config.yaml
horizontal_flip: true
momentum: 0.85
batch_size: 48
epochs: 4.1
warmup_steps: 330
Rows from block 6 of a small autoregressive pixel model, named by matrix and row number. Rows with one number belong to one neuron. Each number is 500 + 25 x the weight over its row's rms, rounded and kept within 0 to 999. All counts start at 0. Numbers have three digits each.
After each neuron's rows are labels from the 100 images, of 14976, where the neuron reaches its highest value: "top examples" is what is common among them. Only what is clearly more common there than usual is listed. The data: microscope photos of single blood and bone marrow cells.
# fc1: MLP up (model.blocks.6.mlp.fc1.weight, 1280x320), inputs 160-239
# fc2: MLP down (model.blocks.6.mlp.fc2.weight, 320x1280, transposed), outputs 160-239

fc1.611:513474511511526476500513499497513528484481561511485475525512497469495511511487504547493474478514489475475533521516463464461496532483531486522489502535508536451476532516498508482512467521484501514459475515479528524494497513495500442486520523
fc2.611:491530518496505475521494501499523492529514483479522486444497480558505519491445528492517539516496529553485478517481486486538555467494494520488484492477487498560490468494446485515447510474512491514505490482504486496469451426511462544493469493
top examples: cell type: lymphocyte

fc1.276:540543504541519508486475438531473496473521519543476523511520491498485516526495539497486496526495516446503482468519486506442508518539515498493521473509466485506493486505518493483507485499528490480483508451506501532525496569486508490491507517
fc2.276:470446455481506444461485476506487483484490449499520483536482543473454526514475456538499523548522477480525535504527522508500544518492489481499489535490531509485499479563541474511502515509468494536507500513465521525529479450488484505485505502
top examples: smear: peripheral blood; cell type: segmented neutrophil

fc1.209:536465479518517479514510499496491502541475543530479437480483506495490508507558507498494520497564538480502495508486536509452497535505529516479499522516470475501523464501454473490486522494489454529529523479499501478449479495512489542515458492
fc2.209:497549534496447521496513483519490526472520486479535529501533511516516507516489518486519466514459448469518474503509476509530510507454457476479519524513506487526490501506507529492492474492498536454447478493498518512525495514490518552468526497
top examples: cell type: promyelocyte

fc1.335:499494505503530461496522511473499519457458517513478461490498499508538475490468501528484535515532516537496475520497502457494493470510475488549454523520494482535495523486492508446466494536502557490488478493544531472498469508468490529469477530
fc2.335:512517453517504519478531479499482528508529529519520531511520557534481501484529550518513496474492530467520493489480456531512520470482488551451534482493492499496496512525480495529458505465502456518524488456519477506513499481483514431510504519
top examples: cell type: segmented neutrophil

fc1.433:483548514463509486495513492512477526538519504499538494523543564488480477518506480499538489450506536516501472492494526503455522486513503485516470522479522525509536479482489491541483463481522512489521505516516472522511486480498497502505548484
fc2.433:503511480486539540509486469498466540502535564557510486460465472506472469513524528549468521524495506508500496486485449461480492475501508528512500475510497489524492531528472468517487479474498463459459515500506537482516507484488528470503486523
top examples: cell type: promyelocyte

fc1.217:484483466521505499500492452546478434484515490473492453493519485515476532531484565499502497534507468519548522459500470512565525533487434493522510509508509524510518488536482478497496489520492505492546463550491503491495475490500457475563495518
fc2.217:515520484462467499487509544487483507520476517523438493524502496498454516508459501510431509547500464555503512499482519487450468476465531485504487490495494517542457510464478487490530517479532525536513490503526515542505469504503495522507477515
top examples: smear: peripheral blood; cell type: myeloblast

fc1.15:514496503523470488520509485517511532510540475502500469502491514498476526497482488552504526516521504525523498494471508485485509490502474483521481486527518532519482488501471492491462523489538456488534509489485505494487465512445511481581453478
fc2.15:464452516536501514485489536509508532483461539484508496493523456488503502482463551504505503497512514495478505499514477478548522500531467497485567517514551502497520538483494479490481480470451507532498517502509488464523456494505533502469485516
top examples: cell type: blast

fc1.288:511478502517466511474516462490506524521501525513528483481483500471519509449494522492467464486520501484487485521507499463484530545496493495529491512463520489481524474494486495535508530471462513512475478493502504539513454467533497559514500449
fc2.288:531474508467532540473493531501505472467496477531511547500480513501494496516445524478527499483455476500534517500511536521506515497480502511478543541489508481513484510540474488469476469540466532480472537473488488497504501526507490482495504468
top examples: cell type: blast

fc1.576:527482500504514490497476530509496474484476466497511498521461518485548525534475509515481538511486513502528509508508455514473529498495531552464479508481493484445507479484478470510488482489505555552512526551496502492509518469480513492553533510
fc2.576:483492475501483471577514472494485511545478501517458532506537495458499470532511475488489436488491494492437534468505542472443537503496470514514524542550453500531520501510491526495487520466478516517509514488504538520481474557486455509467477518
top examples: cell type: lymphocyte

fc1.49:468477507479451478504498499539472494502487508496497511518533505516505517502496510482517517424498528474521468498531488473516461473450501531542492512511522517483473482487433523455490487484502472509441477489526514534503508456472524497513520502
fc2.49:482487491507567550521497479537534476514509492525494526451498511488477495479520446521438520554501484529491507503466495438493521518501504473521542474499453487514554484563523486485476518527522464495480500514498481514453490560540474515458514491
top examples: cell type: promyelocyte

fc1.43:524503503531494482537477520515513517522495522458486543524488507497488503520515476515518498531543449473520520508436478508529484533474524485501527477490511488488530523470527516460537469468547504478484505535512487502488521494519490488464491519
fc2.43:497470470470434508480492483505451513490468509548462483465458439499468523494509504481505480466485507554507537543547526493485503475545458472492462532499477484504430518516487472536494516522506488465503504486495484486513501467553514544512515509
top examples: cell type: lymphocyte

fc1.690:484465501508500477551529470493486514519480480490519462501507493525513511515531509481481503510526509482456522524501509452507501501525484488502488562507524512487487504477496491502451481486459513493478468482567493481540499530487471479497517518
fc2.690:496518532484472498479522512541506461481531489540487461466511528486501515509514499522500476487486504501508507493517504510455558511451512488538483473504458477483465500518493452495521493530547481523508527465469514506469508479524487528511487485
top examples: cell type: segmented neutrophil

fc1.483:496493479509512517462501484510570514507543492523456470497522508492515513471533509505479529500542544472517507501486470527500531523499437518511494516501436453551483446507522483524542480492539446516507540532537504530511518487501508494473490499
fc2.483:537478479484552493512503513513453466504487474505508544501492521499493498477515505449488488488468501516499525502506516502453510469555480519487452511477537506480540521541510514475477533506492499504511469503454463494461511473474469533537497517
top examples: cell type: artefact

fc1.236:511484552484486476491482499517488495501519476523527494465519509520502478488456494498505504464489483524490476542429529485485493505494499442534504495524485497506519506532485496532523512478488502474484511537512519514535563492535508449483494504
fc2.236:501532466516506542512528538514545536520494528478504505518491516490495527507520540540491496485497534473478494464577502504512464465484494531470494537517509497467489482437521523476474500502497480508488469472455482479458457510490474525537507508
top examples: cell type: erythroblast

fc1.374:466483469534481484519473506473462493522506507499459518504487539451503469494495518525481546489492517479510479472518487464510502488502495500499535547526524506529545496479476487516477520504535471496486523462488439506520518490503503521506525461
fc2.374:524527526505527479509518513496538491498491508474508500541512512541528488505503500469499451520467498494478499508487505502490495515470506478469482517474448511472512464545507527476499527487518488519511485502492548499496440526531507497461474504
top examples: cell type: segmented neutrophil

fc1.178:499459515540549478510506508468473480488506508495519481499495492486511480493518532477474473514484480467535504495477551472477494462495515485504529479467487552476546527532478518544514520526456468489490515456495502508529510467509525496511516475
fc2.178:527514499477481482487562457548505484498491464494519492498458465483520502516520546532515567454520522515480516569494490513473516549471491525491493507488518529487469539498481522503499512516524494518507477524510518511511467500491506523462470505
top examples: cell type: blast

fc1.582:509501523448476491522527492479463474504478515508492499524503475482510544489517517502486526541459501493536543498456514501503496419544466467509474471511496510506487523514466460472501489446513520517519512486535503518529481480532474520465472516
fc2.582:503489506537500512476452486505512499467516504521515505494470529564556519528469466525506490444477495474497496507496508499484484498492523523493522516505478529511456485501506520510481510515488491463499525501510506487461515500472524478494486499
top examples: cell type: segmented neutrophil; smear: peripheral blood

fc1.119:508512530510512507510493480515520509555513516527505527519500502523468478490511491475524459505559514528539501489484483498535492480500514506516532535547487492490545467497481516539463485496487505494471485497452482546500451504479475484483466519
fc2.119:509529507487460481469516536493479488456504442455521520496482523513568507519499530477482515467447482507493512461554499487461516476513473485498449444496490495500498525492517472466477533515502479479477559469528522494498519480510563514492539501
top examples: smear: peripheral blood

fc1.406:509464542501509528481459540466470521493495527510510490472489500507496528479514492495481511489528495534524487442498453480504510503483474490525478471519484531493535509467486510488455551489526514489516472519480499518512497474516525509478491487
fc2.406:487487469531515490495500458508510484441530509484498485514510451490484499543504537499478534505427500509545502524485537538485497485508515469522493491471529452469487515504506491477448443474502437482491499482535526505521533519450481481477497489
top examples: smear: peripheral blood

fc1.753:489505491518483542496497485476500503501531496533494488516438527519475495471519468527501455493488504516524508522517511548507521538504444494501514478475489520483547504506502492526469582483490469495477493509471510535498512525488503486521521509
fc2.753:514483515441549472510485562515475511467469534522495491473532529505508453528504550501488556475521495502507457475513497487480505518510510494493486500516506478483444467477467508490508496487544499500560520499494476475499432458485495500516466464
top examples: cell type: erythroblast

fc1.551:479519517478485508495527516494474513465484484522506472541498492495519524511512502481469497502438484477543458502514513514499489545488497508504470472536459502477476529488448517468536507467513479494466517519513492543488535503483501469487459471
fc2.551:502439510513501485534473486462510474487512471493488497480514511558463444525497500491510540561533493510497524500489492496489526483512479478483494504471538477518537499484506510481480515512509514504532476482505477485505503497547510525510526517
top examples: cell type: lymphocyte

fc1.76:483503493505492513494480561470490528495511488522488504490523527495516484522494495512507510484489491485452494524511493522516485464514468485468476471529521552501533523529501520491521563492511496535478489484472505486452542507510515534465546489
fc2.76:502505491517519504444501447510529506408504516469508482508507511496497459499483499518505488450527488478514492486513487447478488560481522474516452516504502480485511522495508507547481467491476528537509531513496475445473451475485522503483474531
top examples: cell type: eosinophil

fc1.741:469520474478519502516464481512516458489496461527515496481502481555492503521503513560525501508528485483497525498500480543537517486523453521504433476484514532438481501508534481496504494500535516552544490496501506509513507484501537555488482483
fc2.741:512485543493473469518504482465528486512535514475466523545495508529480500491463538497535499555507529481502499503497522483507492522475512481437526515509465494489529496525479498489455487497508500472523532462511554541500470506529487485485519513
top examples: cell type: artefact

fc1.386:486491556503528528472514489518497505474470512496511477506516500471569559468504461460491515464524472535467479524521480483508429507489436475510498492492486483479544461525510516531530505534506430532510522485462501528506513484471496499496480458
fc2.386:489511481492513502488514501515510481449558498502460478496513497464502474509479477511509510506496544493509483513477512511482511504479531515522507546499515500473473509509527498550481480480484536514528501486490508466479539502498527519493479529
top examples: cell type: eosinophil

fc1.676:523535482485511479516536494471499523498498531513512493555515535503551492502501491510468507479468503476504503468499554491502515511491489470530514459505523496497467480497514558498512523495484475520480519492510483506458448492524473528494521445
fc2.676:451521499491467498589482476534526500484501454514435510517501472484482552493454512486495533551530498512498501529495493499521451485486524468459486490509511507490503481526499497477507536514504482443490498525502483505522511542498471483526517480
top examples: cell type: blast

fc1.650:491493505498459515535518497449554483457486546527539507505494513473495513485477532560493545521510503536508498496498477529520508493480505477475525499521463531528537493492487458514493470499506460503479542526495489524497516505493527492475478497
fc2.650:521528528493565446507529468521449491511525507488510489509516519472493478507546497478485482500482508507497515523495521497473473495536538523491464518470528489497448511526510500471487504502500520507528466522554541501522475478517495531503456477
top examples: cell type: artefact

fc1.570:508520478447479503518517500526465464515510527465493529519507474542554496462543462492537482527482543487487421512565479467522496500503511505536486532534504520512473484505485508469477512453518493528479453497490528559460485517481489488476513503
fc2.570:500467517518549482526489490479502507500514478499535471472516503503482464552489548513501541556494513521490519468456486548481495514490512505515488473475517477519533500529472482521489514525496492487502529514501507481519477517556451464501492488
top examples: cell type: promyelocyte

fc1.747:514466478499517491510474484469490509475498514540482534477471512502482517493529556472506457472486521494497484479463487476505459492507502473473537473484510536553496474551502542496468443512484491440512492518491526497506505492510485482492487526
fc2.747:511485481476511477501572518510521514495446525511526492520523502514543504483474508489461537480496492554489521513534546529498528522486510551502481534572490470456484518464544496490521507484451511541499503488474457497513491504503530517512487516
top examples: cell type: segmented neutrophil

fc1.560:528486534508457491519542475470509487519538521470488536471464505472508479485508475465476507533526501479509479486523555536492484533508443497464523513495488515498505458466462507534479482514482519490506520485493470470481519470492482483441515515
fc2.560:448511458454518507496517513514504507501485507514484504506521478508488524522515520527497535484499497485493553491439489513539507478556556504505488495524489476476552499535512514500485485514521495484527482537502515491501493509480519509517482477
top examples: cell type: eosinophil

fc1.339:519510470526487476526519464466522477478498473524500527499496491521505534487480514513470533483462520533469500522481544502476521510573507510504484494498463513488472528539499518479526517532519458511465545492522519493504492465513512479484507472
fc2.339:514511507512506472503531555526513504531470522503450518537453520499531538519463517496490489511515511515494522501503481510514493501435504484473520503478504479505547537459504494512489541500444500478525456532458461487511528524524471525542542500
top examples: cell type: segmented neutrophil

fc1.664:512501535541450490480479488497479500476459496479568505523510523532502455496470559512519490479515487517492496521447530541522516490499480464515483517534474477501515534474491494471475474447490472530505551455497529501493504480560482485518544530
fc2.664:512520480466521512532549503478511488525559477507477499474453498476527497481506470512484513479444496502505474480557436466444502496508500524497532526467544499481514458533493507494479503546511528475508474504532488491490506502483541490475461480
top examples: cell type: platelet

fc1.38:488500501520504513526497514501495440506495466492506552558504507474516508526505502461426523483492521499471506530507496492483509473522508476503489463516493506511461469493460490494517483499506489509570456560516498493558498487524511502486529538
fc2.38:535485490514473498486550470459498498519504465477490525476551504549502500492552446479492485484496522463503537506473462488486511503492510510526516500520497498500543457509545465495521504491466500460479519524513481509533506499497541466439500557
top examples: cell type: blast

fc1.470:526484503538514479510478503528545568484502479514535505469484538509539543507490495519496536464468479552496456490526557484501538497515520480530493478480468488498482538525518488499499515500570540527532484501453484498511517472444539467496514459
fc2.470:527528497476536463513456518471460497505476546488508509470478476468492425486483534518496449455533532473534526481496475508502489472516531513522514502473484491517537479487479520564524515456465469505500459461537524470501501506514481460477518548
top examples: cell type: promyelocyte; cell type: eosinophil

fc1.740:529455511510515457484556492518513523534509503497514505475531534502490457514525500475495530562496498520538485508484494558510460481482486545468485500490513515481490534494518515506485454529524513468484526507492543419490540514455536503488495501
fc2.740:499548449537511522479457496500481489472490467501468517503473474523445536518503485518467531485489485483493500492529487471484546494512505498518461496512513508475541494538527494510526515507490487501518497538517458546488472505521475527547492517
top examples: cell type: lymphocyte

fc1.252:559490469536494506457466470479490544451491525508475463499514479459492479571503505520490456474491514465486506540502471492522546508515470481507495556488534508483520494494479521441488497475471544471507484503535541512492514511489546473461525522
fc2.252:486481534488511469532500519500501494501478509545519507478459493512504479489507510532514582530495487511476502465492491503489492502513486490520518474509478516510510487520523451512447471519583442499480491476467435529539488490483446517526500514
top examples: cell type: lymphocyte; smear: peripheral blood

fc1.3:439522483499463506514482508497494522526505497480535510470521459478496461543502500486521537493469506499498515533520503504530451558533461488512495489474569488493492486492484458479467537522503486492490467552517501481545513482513500501493521517
fc2.3:502532480502544511474508485545525493472502550527493455522493502520547486501508474493473469503494485467460503482491512444509545475497479534513486502534434525487487487524526536500534474491526481494463518461525532543492520524492489495492493499
top examples: cell type: eosinophil

fc1.749:504467507478530499509457498475487526520485493474557553511499487503499530472518498508481486479540500509488544522497504509507539555471469514578511447492493509522484527478509501503491528467538562447561483508475473525493460457493519485558539516
fc2.749:484544506454480526529498500496500529499529525479472477515548496525504495507491506496497498474492539478507472487520502506455500505516516489433533536519508521512545486498475525507521498509521493512426535504561528497520486505506480498482492523
top examples: cell type: erythroblast

fc1.213:516534521507471504464492446484449472497519501508491505512468536502474479519487534496476491453525513489447496443487505499520507529529483486550502507519500553467465482464481511428481474462507538467493515489516506477521494484556517501499496497
fc2.213:469488484506504478490494504567490478470474569476482477528512490485495494508527485474496489499514492495522530534522481511485504516495527493477524504528474502544495468502483476525480526552501496487498498467483533541473445502507512516507511536
top examples: cell type: eosinophil

fc1.681:535524553467444528496448476531438501504499521496513503472528495467481521545470465492490484436506526477526513492490518521496530501529483486465486492493492508501514505474533479549448497503511487510547513534505506524489498496529543486478471446
fc2.681:511446458505526516537465507466498550500494466510473491526549470488500527519553539477512498489509489555504540571521493485518501540467490469465515481449446500484526501518506512470515455483488523482474504483476506524484459517484465538546482503
top examples: cell type: segmented neutrophil; smear: peripheral blood

fc1.102:454536505515540525490472468508486546514515514460447491562524488512539506469463483531472505514530509446502485480508501460497494472514525479520517532526518484512504466499502498491516457499503514495530540512509506498517533460519486488485526506
fc2.102:511479471494495515476508527511474498455512520486509504460492532496504479485509460511524435517495495537521537468507534550464490510521534523513466463464490492446510479505492487529506540528504538491494432499480507498477485509481489501490511480
top examples: cell type: band neutrophil

fc1.139:482503469507507484501546492515509511485510484547469507515440485441486467496510459536468476505475475522518540514505540493523480518493528490476467445490479502490539463537528490456490506523488479493569523447521511541486543499497498494513444494
fc2.139:516505558467462508530541496491506518473523516456528483530515509483510481492471517496526475526516475500517487434544479527486525506535523535505476536497527533462462558524498429504496553481487484490471520522506511482505508463498520515496539496
top examples: cell type: erythroblast

fc1.580:475494479509495546458540508499496469485515487481508493488475492499517498476523476515497482497479573547503500504544481495490499454481492519494475515504527507503454547491469518489475489448465511494496539472485576468490558494480491479487509552
fc2.580:507481519532472472507473524496515524473448492499535495486504516485473510463453521457501500490560467493495519482526510520489483501528507513461534515490519510487524468482510524498545503516530553548527426479513467494467474539543533519508484508
top examples: cell type: erythroblast

fc1.439:470513492491540521492475526515515515507474528505546521482507485504523523465485489492524464479509470487467502529507481455485538530477528466541454513519521461518469526513523519508482463547484456543535524524507517506451497504513482454491478511
fc2.439:524481534495524473510516483474531528529532476499519500511480458510487513519545485468465506535500504521521456501517500505544512458493484557485490536521473483499514490491433489475496504483524494506467536506505526514467534521486473515496506486
top examples: cell type: artefact

fc1.561:502499509487481509461495529499503507520496484484522514492519560507527491452522465485480483506510498497500522525521515502498485529545528522503473479463481471500569435541484542469514497452461477494465468468501497505543512477474528462469512491
fc2.561:497491507520451496499502547480487514513497483521532480491506524462560540503466484472511537483483473514501454527489507503498515488508481467505507447501503500462516513539496500460484524499515559495502490466455479553447426497494509504506524469
top examples: cell type: eosinophil

fc1.265:517520530504519498451497485497516493490455490508532502489536500498488546477507549524491496484502474465474490478517482477472453487503521520504462504517513504512513509544479490503509475497519462487498472515471519484512496496509494514478519478
fc2.265:487491453528529509529544508503480476480523483478454461510488523487519521502517473489455491513498509497491531502473503510531513546466502496478482513489450519531493498533501539490491539507498531545515505511519488527510516499457478488489501510
top examples: cell type: eosinophil; smear: peripheral blood

fc1.695:517431489501497569510482488530510491465519522466470500479509514467454465506471504499521474510537496517467490449504513486511457491501496460506544511509463503518516516488467516495522486496491475486532488512469532490516420511504514485542502487
fc2.695:524526495518484469492515479502490502478497480548532500505485501502535513468547476536501502498479455528533526526483502452477530482512486512500470486479514485478520502490531482540513492472488553500437529511530462494481529513477524495449516492
top examples: cell type: eosinophil

fc1.202:490474485503479519507530501515532544480526513448513552519483474505532520496457502469457538527475489494469546511472472491497535518495474450545453490482489482520490495485452524517496480476498528533464507530487488551528536502512472552523493493
fc2.202:483522501521523508483479510467475488528516506530506465494536500525449479516498489534525488486502530507547467532497496489516464515519502522487559493535501488492520478494501456476483532502511491467526472509498481489487489494521532431474508491
top examples: smear: peripheral blood

fc1.397:479483520497536501534498481484518530476520466480459475505534488493520506524466540492475441531450495470507461466537512532550473494466518502517502495456482470493532480553480472514490549477521531520500499498513477513512507519542484514505544462
fc2.397:466464486536508515448511540494515494473469506519543524484489515539514495519502460519530550479545496532471451499517503487432513514510462524478498478481497515513458538502499513481514491500491518468525498502466515468538490467500513496491489538
top examples: cell type: eosinophil

fc1.146:446457497517525477489485507494490472504494478518466450510472465486474478494501528522492531500501520510523552490482521487500483511496467479525484479475477540523502539504513470515466519512508527475534525492452495475518508503515514504503498499
fc2.146:485538492478477503517533513459480560493515525474510516496485538519472526522508506508465440532505501509489499500535483482459445520521498518516535512503475446509500492511502490484536481460516458526482511495497484459563504527487531490511480509
top examples: cell type: erythroblast

fc1.185:499513482518482494450522471521526514467506515542465513512459475504566469491502559531487518497527492521483548476502509491516516455492485463523480496475533482501532486502543480489491494489489491481474513468486520530498502509498501503477524437
fc2.185:508501482510493531515490518511544495515490529503525495490507502471503479446490490456504501520468493509494546481511503501518463488509462480516523477514489526527505473480546490535505496507570551521511487521518493527539514494516551479520494516
top examples: cell type: proerythroblast

fc1.67:537493463491533495516481482500534499477465494545478526487504502507534507507484497506490516477455484529503501492499464490502467454495505562510507460497498472493500493488463486526477477493499521503527505493500522510489495468522492454504491527
fc2.67:451437517492459511521449534490523523511475490469524486521480526456522502472507520528509460511545526458464487479526513582490537503489486479465516502512500507486518528506503559495490572490479503467514491479489447503501513540449504512461502528
top examples: cell type: blast

fc1.62:490513460528519531506532504512537493480510516470467504521457456498473497451500483497498513545487510508520524479493540511520454500477534520493490463475528482502531525494522482474479503509509493497521488500503543453497516477479488551492513472
fc2.62:493488523484485497481519495494484501487513506491536461477504519502537523482476499506505482476522494529476500484557494503456518473508520520544509548541469514491425500502549512498477481481504468550537482510477516544493480504522519484487477518
top examples: cell type: promyelocyte

fc1.496:489517482458505565480527505522527529514544471477437500505491499472540470473519474514504401511491493526553513456488510498477488458513525504534504464482553500514484521486476515486506495504494496511563519477467468489489504506493490506483490528
fc2.496:532516510510507470451527532537497450506503497485531478523494519522443475505517512510505480540532501488476527484481508533488509489512522497490511494480540500537492498516511496469518477505505515538544483518485503511499520512442512490475519473
top examples: cell type: lymphocyte

fc1.184:510482502549491487491517472461512501514476517532499493502474558465477503495518478548477483472550494532459536521505505486556473497499499444435530497479489479507485514469506528494520479473520513536512505542511548456504518493500489544514484464
fc2.184:499472443479494506452487465536477527511523473497520529510483484516507489524507557439500472535468522490546501499471513476511546495501475551533506497474493536513530497513487486487539507490510490474518465503511448539489483523497526418502469529
top examples: cell type: artefact

fc1.128:506490494527510490518477502543520514508516517490492478486522485473463517493499503510482492482484457537540523484540523484455537537504456518545488491508484488510553499519472474464484481521503484489459506465486496536495502439471483528478471512
fc2.128:513520542483469504484518494475513478507518529509489490475462511572498512515529490510478496503531490454500498542461496509506498459498543490476494511506519548532480527473468527533504497488504487516538522510531515459497508550495523487500527511
top examples: smear: peripheral blood; cell type: eosinophil

fc1.199:485488496516492542480469475515482508465535475522492467516514537486491560520477488501471516471486499518479525528516511509519498470490485507518477521513486489463501434531476519489491484484491507474476493481540528461525494542434524501536495467
fc2.199:507564529497483492456511520514504529491487524508484526463500521462559471445519504465525513472531462512499432491475452500513496497499542469460512477514489517561501552539525507491494506512544495528526504501468492517480485463535462552462467470
top examples: cell type: eosinophil

fc1.677:517483519526496511489498524513500542486488500519462510527522466476528471427514510491487515472532466483477499481526472475495517474509504472536494492509494487511540538513490502472521493498478470508491498484501461509500535540515483476498517531
fc2.677:496522511523519509508516462484463496496486501508551498461535531487512487526488533497495489489523537551547511488444502488476473532545480505485472476463530542504451446514453557544460510521525466501459496524484481483509495492507523487478473454
top examples: cell type: segmented neutrophil

fc1.438:467510531480455548515493499521533515528493469508452536539464482494513485453511507498499467506501518478496526520458478500543547560507473499458448460557470471550464524464516500487492460489476488535521533543505494543483532500483512470464473519
fc2.438:486504523523503464487532523500545475537492504510545502519551469534502456564520510496492526459450489509513488482550523519457497490520464498513517483499449521465511485537476502461485524466515514486460471478492534467521494533492472521497511521
top examples: smear: peripheral blood; cell type: lymphocyte

fc1.45:527499481533489519524491522535520510444540511501511492508477465527485504511520495537500497490493493525508521485519544514488512532494482466485517465477482474558516497485510493506496539489503481503556521524469501491460518484468494477489535466
fc2.45:482498502497502480469462480468496538507471472509523471512529477472499488485467450522512520496495510524515419495540507459487529543518471554466471472524484539469450483519499512488483464515476535493495522475506534470534496489503456567534503463
top examples: cell type: lymphocyte

fc1.634:550530497496511503535547485477515503512507519531459498509499514490517505453501471485453515549506543486494539518491467483465497428481466478497484507507501470511530514488513548486548476494488501510550521429499470454503447517489484500486489516
fc2.634:502493450542455516459499540485522515491489471497473507524501503505469533482502492509517525459487514461446490488522421513505456516530470515463531516468479499485525481537493491495447491499503494507451495511504468508474504524493483512464502458
top examples: cell type: segmented neutrophil; smear: peripheral blood

fc1.323:461531478501492543542482500466489479457445498507543512502503473493504477491501477555509519509509539469489508505490554507502482478533512492490470508453521480525501503511495529477491479493502491512526524499507541493441503512485465444529471458
fc2.323:491512515501505496532504493484472489504504511496448454513468471455460493500512499520495475485480482476515517508448505529483531537494509514527536474562474509483506514533497514452525503529497498506540476534518527532549491521471484527506479530
top examples: cell type: blast