Rows from block 6 of a small autoregressive pixel model, named by matrix and row number. Rows with one number belong to one neuron. Each number is 128 + 24 x the weight over its row's rms, rounded and kept within 0 to 255. All counts start at 0. Numbers have three digits each.
After each neuron's rows are labels from the 100 images, of 14976, where the neuron reaches its highest value: "responds to" is what is common among them. Only what is clearly more common there than usual is listed. The data: microscope photos of single blood and bone marrow cells. In brackets: how many of the 100.
# fc1: MLP up (model.blocks.6.mlp.fc1.weight, 1280x320), inputs 0-79
# fc2: MLP down (model.blocks.6.mlp.fc2.weight, 320x1280, transposed), outputs 0-79

fc1.619:131095124071137130132163141142122105086129123111089096141109113099139166113143121125128097148134166142163169115107136160113098120105105148093102135151127157124176133127148093135147108131115154149140133203144120141134125131105148072135144115
fc2.619:134106087141107123121137112142114115103108165134138160144186108129101132123115142133137138110163117085121100122117166097145156178155152126121135117107171094139102124149120192134091187173136126099157148087140139166128116130158120161152148163
responds to: cell type: artefact (36)

fc1.206:105138133130131099113124123129116155082144102126110110099132161150153111191116117158123089128170100134097156124113136125135142157144118104115109111112134170149118137085165124089090103168191105118132127073124143115149143116109140115129121119
fc2.206:127139120103138132115101142106134089139127178136102117115091143137121123124126118147163164157087147112148100135164123108107095103101129179161179130129115110163132123133116153149148119109106153079134111101148154078131147097126110095064166158
responds to: cell type: artefact (32)

fc1.584:107125171090110136149094129163130153122133132126106116130125141129123152130160114150108143135189159089126124121138131088133146161157135134113156127152151106146143107153125144111117103138155138157125130104134115101157131193156165125175117105
fc2.584:137174107113118106097128095148112118134164119124128143112130115133153109110104124112160151138113073140126093152100122136126107127087171134133099123121087142136094123114088118154191110127127139119121066128150102136109123160049134143093123128
responds to: cell type: erythroblast (44)

fc1.631:109145127094132130109134134104141110084148152141078116156144140133132134083130104120073130134090128147129103148125119143131085113151122136104145089161112130171120137139108134130148121088156130064183165081130151146132146102136148155145081102
fc2.631:149113149091096124133116091142144112143079143128172144099125168168140139141115150143130139131146123107106127094132147148165123131111138122143097119128141135081122117115119146142118100148092133151094115181133151124138174147127097112137191092
responds to: cell type: eosinophil (35)

fc1.276:123111109076149123123124123127119157138175095110138106122060169126175126121088099131108122179146127125139135154111101122091114120146124101174129147127118124127135148115152169115150095128164131114111123146123105160100131070087130176140174157
fc2.276:128120157141131140156184099092157148124117150088162110122127117140093101172138123109113135076108133118153142085139090151137137141140155128083137107126137099128102133125088118138135119158120160147172165098126084097162119169127137110126071132
responds to: smear: peripheral blood (57); cell type: segmented neutrophil (45)

fc1.444:179140138169144156147104154137112135127149097117105090109145149130120122100112149111097114146105166131128146128096130156136107118126105150110087116130158131130145103099119069127098111140102137117114149110094120099140144110109089101105130132
fc2.444:089123111083107120106179117162096112124132164163117183146132114106125112158134120126171147105146121111144119120175157158131152103122168076146133095098121123136124134117100119143166117129171147118138125195151180148119116147124111128122142152
responds to: cell type: artefact (27)

fc1.665:133151128132175113115141135182111147082141170121091119121128123123125118153141133166077162134110125136129115113110058164122098143117128122116153110140148120160126123168173108096137166091143133096134097118133109081125116129110132120178128141
fc2.665:100111106103095075160121096090079121121129112134167145111140122104099155110126103120152110145100142160133093177153180102160108158122172123128116126100108124138121154115078146160108121100133156124159110132141138165144146111151148146085135079
responds to: cell type: erythroblast (52); smear: peripheral blood (46)

fc1.148:139183116111182146193150125126173128113139148141143160119158100116127147107125115184103101112121149113142122070154125124093122134148159099150168124145164130140103117085128109142095147107125133082122145151151136100118136117153089112104088137
fc2.148:103103156129084160085154117164096141144127135090097105114126157129153153137117130115125129105140109128131117180108092133178125087107142151114124118150090111099119145195116132108161073109134093155113121101115125105112106143126185126146091142
responds to: smear: peripheral blood (48)

fc1.610:147088145143113104129077086154089154147150139138098107124127169123150105134096079152061158143113096132117129108136131118164108139127118181117106132115134156141102124129160102131187100116104094111067152084123117158165138105128094143152149118
fc2.610:127144128141112138106153133091164059149153106115190156103148155086106147097093174124140108118165122084149141158144087097119134135092154065149145143122125127100115116097126087114125196139122125125137126189113140094100105151104141126135100102
responds to: cell type: artefact (26)

fc1.553:147106128149143099111120195109118102109104138148112109129134132126132182109146131135162145115136120100126079118099107124142093081092129130082091109134116118181134156173096165115103160127174131136096129123156185129110135142149096110093105104
fc2.553:130123103157169105123142123158157121137146120104103157102116200107135093141120086114099102143108144121115173126123162108114128140143095133096166134165102155087139100127129136134107093122122140124164133150103065104162135138110148161154124150
responds to: cell type: artefact (33)

fc1.403:126101127110150148142117136160178130083074152137081073093163141118139144117134125101125148089142093101121132152141097113089124127120134112123132112110118100101132135111110151153111123128163144096153139097130133133150131118082181116129127129
fc2.403:117120119154172155135111162098134142097137134130124114134066092109135127170156105163114136139120139161130108098154169114140178132136109168111122144113098144138099156167105113129144109154111139139101132167136082146121155145104112170140117156
responds to: cell type: eosinophil (44)

fc1.27:069153123104129093166143132173093131104115145171148126121141128068140142156160112155134170105162163149157147130117166108115146119115155103121175155120085135131149103151175091117118124177161148122132155133148128109095066125140105117131116121
fc2.27:129080174185135122134117133130139100144168143174111136157133120155177141125120137175154067133116092110139128117145086105130115131120112139120096127109146110058086153102079147116103160129079146109124143129103151155169172118160119144103128129
responds to: cell type: erythroblast (42)

fc1.626:118074127125123125107106168122107121127154129109151110141149168110110139144107160120118087087111133121141134154153142142148126159115089102104148116194100138111110106110139143120139135154124164157135153114079095113107118202123099168148139158
fc2.626:103163145131114153130089104139123121133106109127142095095133096156146116113131131098173095153168094139141095131138122134140116156123126121133147128090169071097088097121062157119103144126164130110133128141146161095121116128160120176135108174
responds to: cell type: eosinophil (61)

fc1.371:094111146158111102113141140120131129123098158091132103130123106142127138170108143105145135112140082103105097127124117132147181094109118097122112134130152115084080110125143164129136163143116118103143104102143152173090077179137136102097159121
fc2.371:138121135099101100154149083147117156125127091122154143104170143138118134130155144146102148089115116130177157152134129143172113147089151123162109136115136082136122095070124141127118103150124117165127150116104143115117095136120164135157152089
responds to: smear: peripheral blood (100)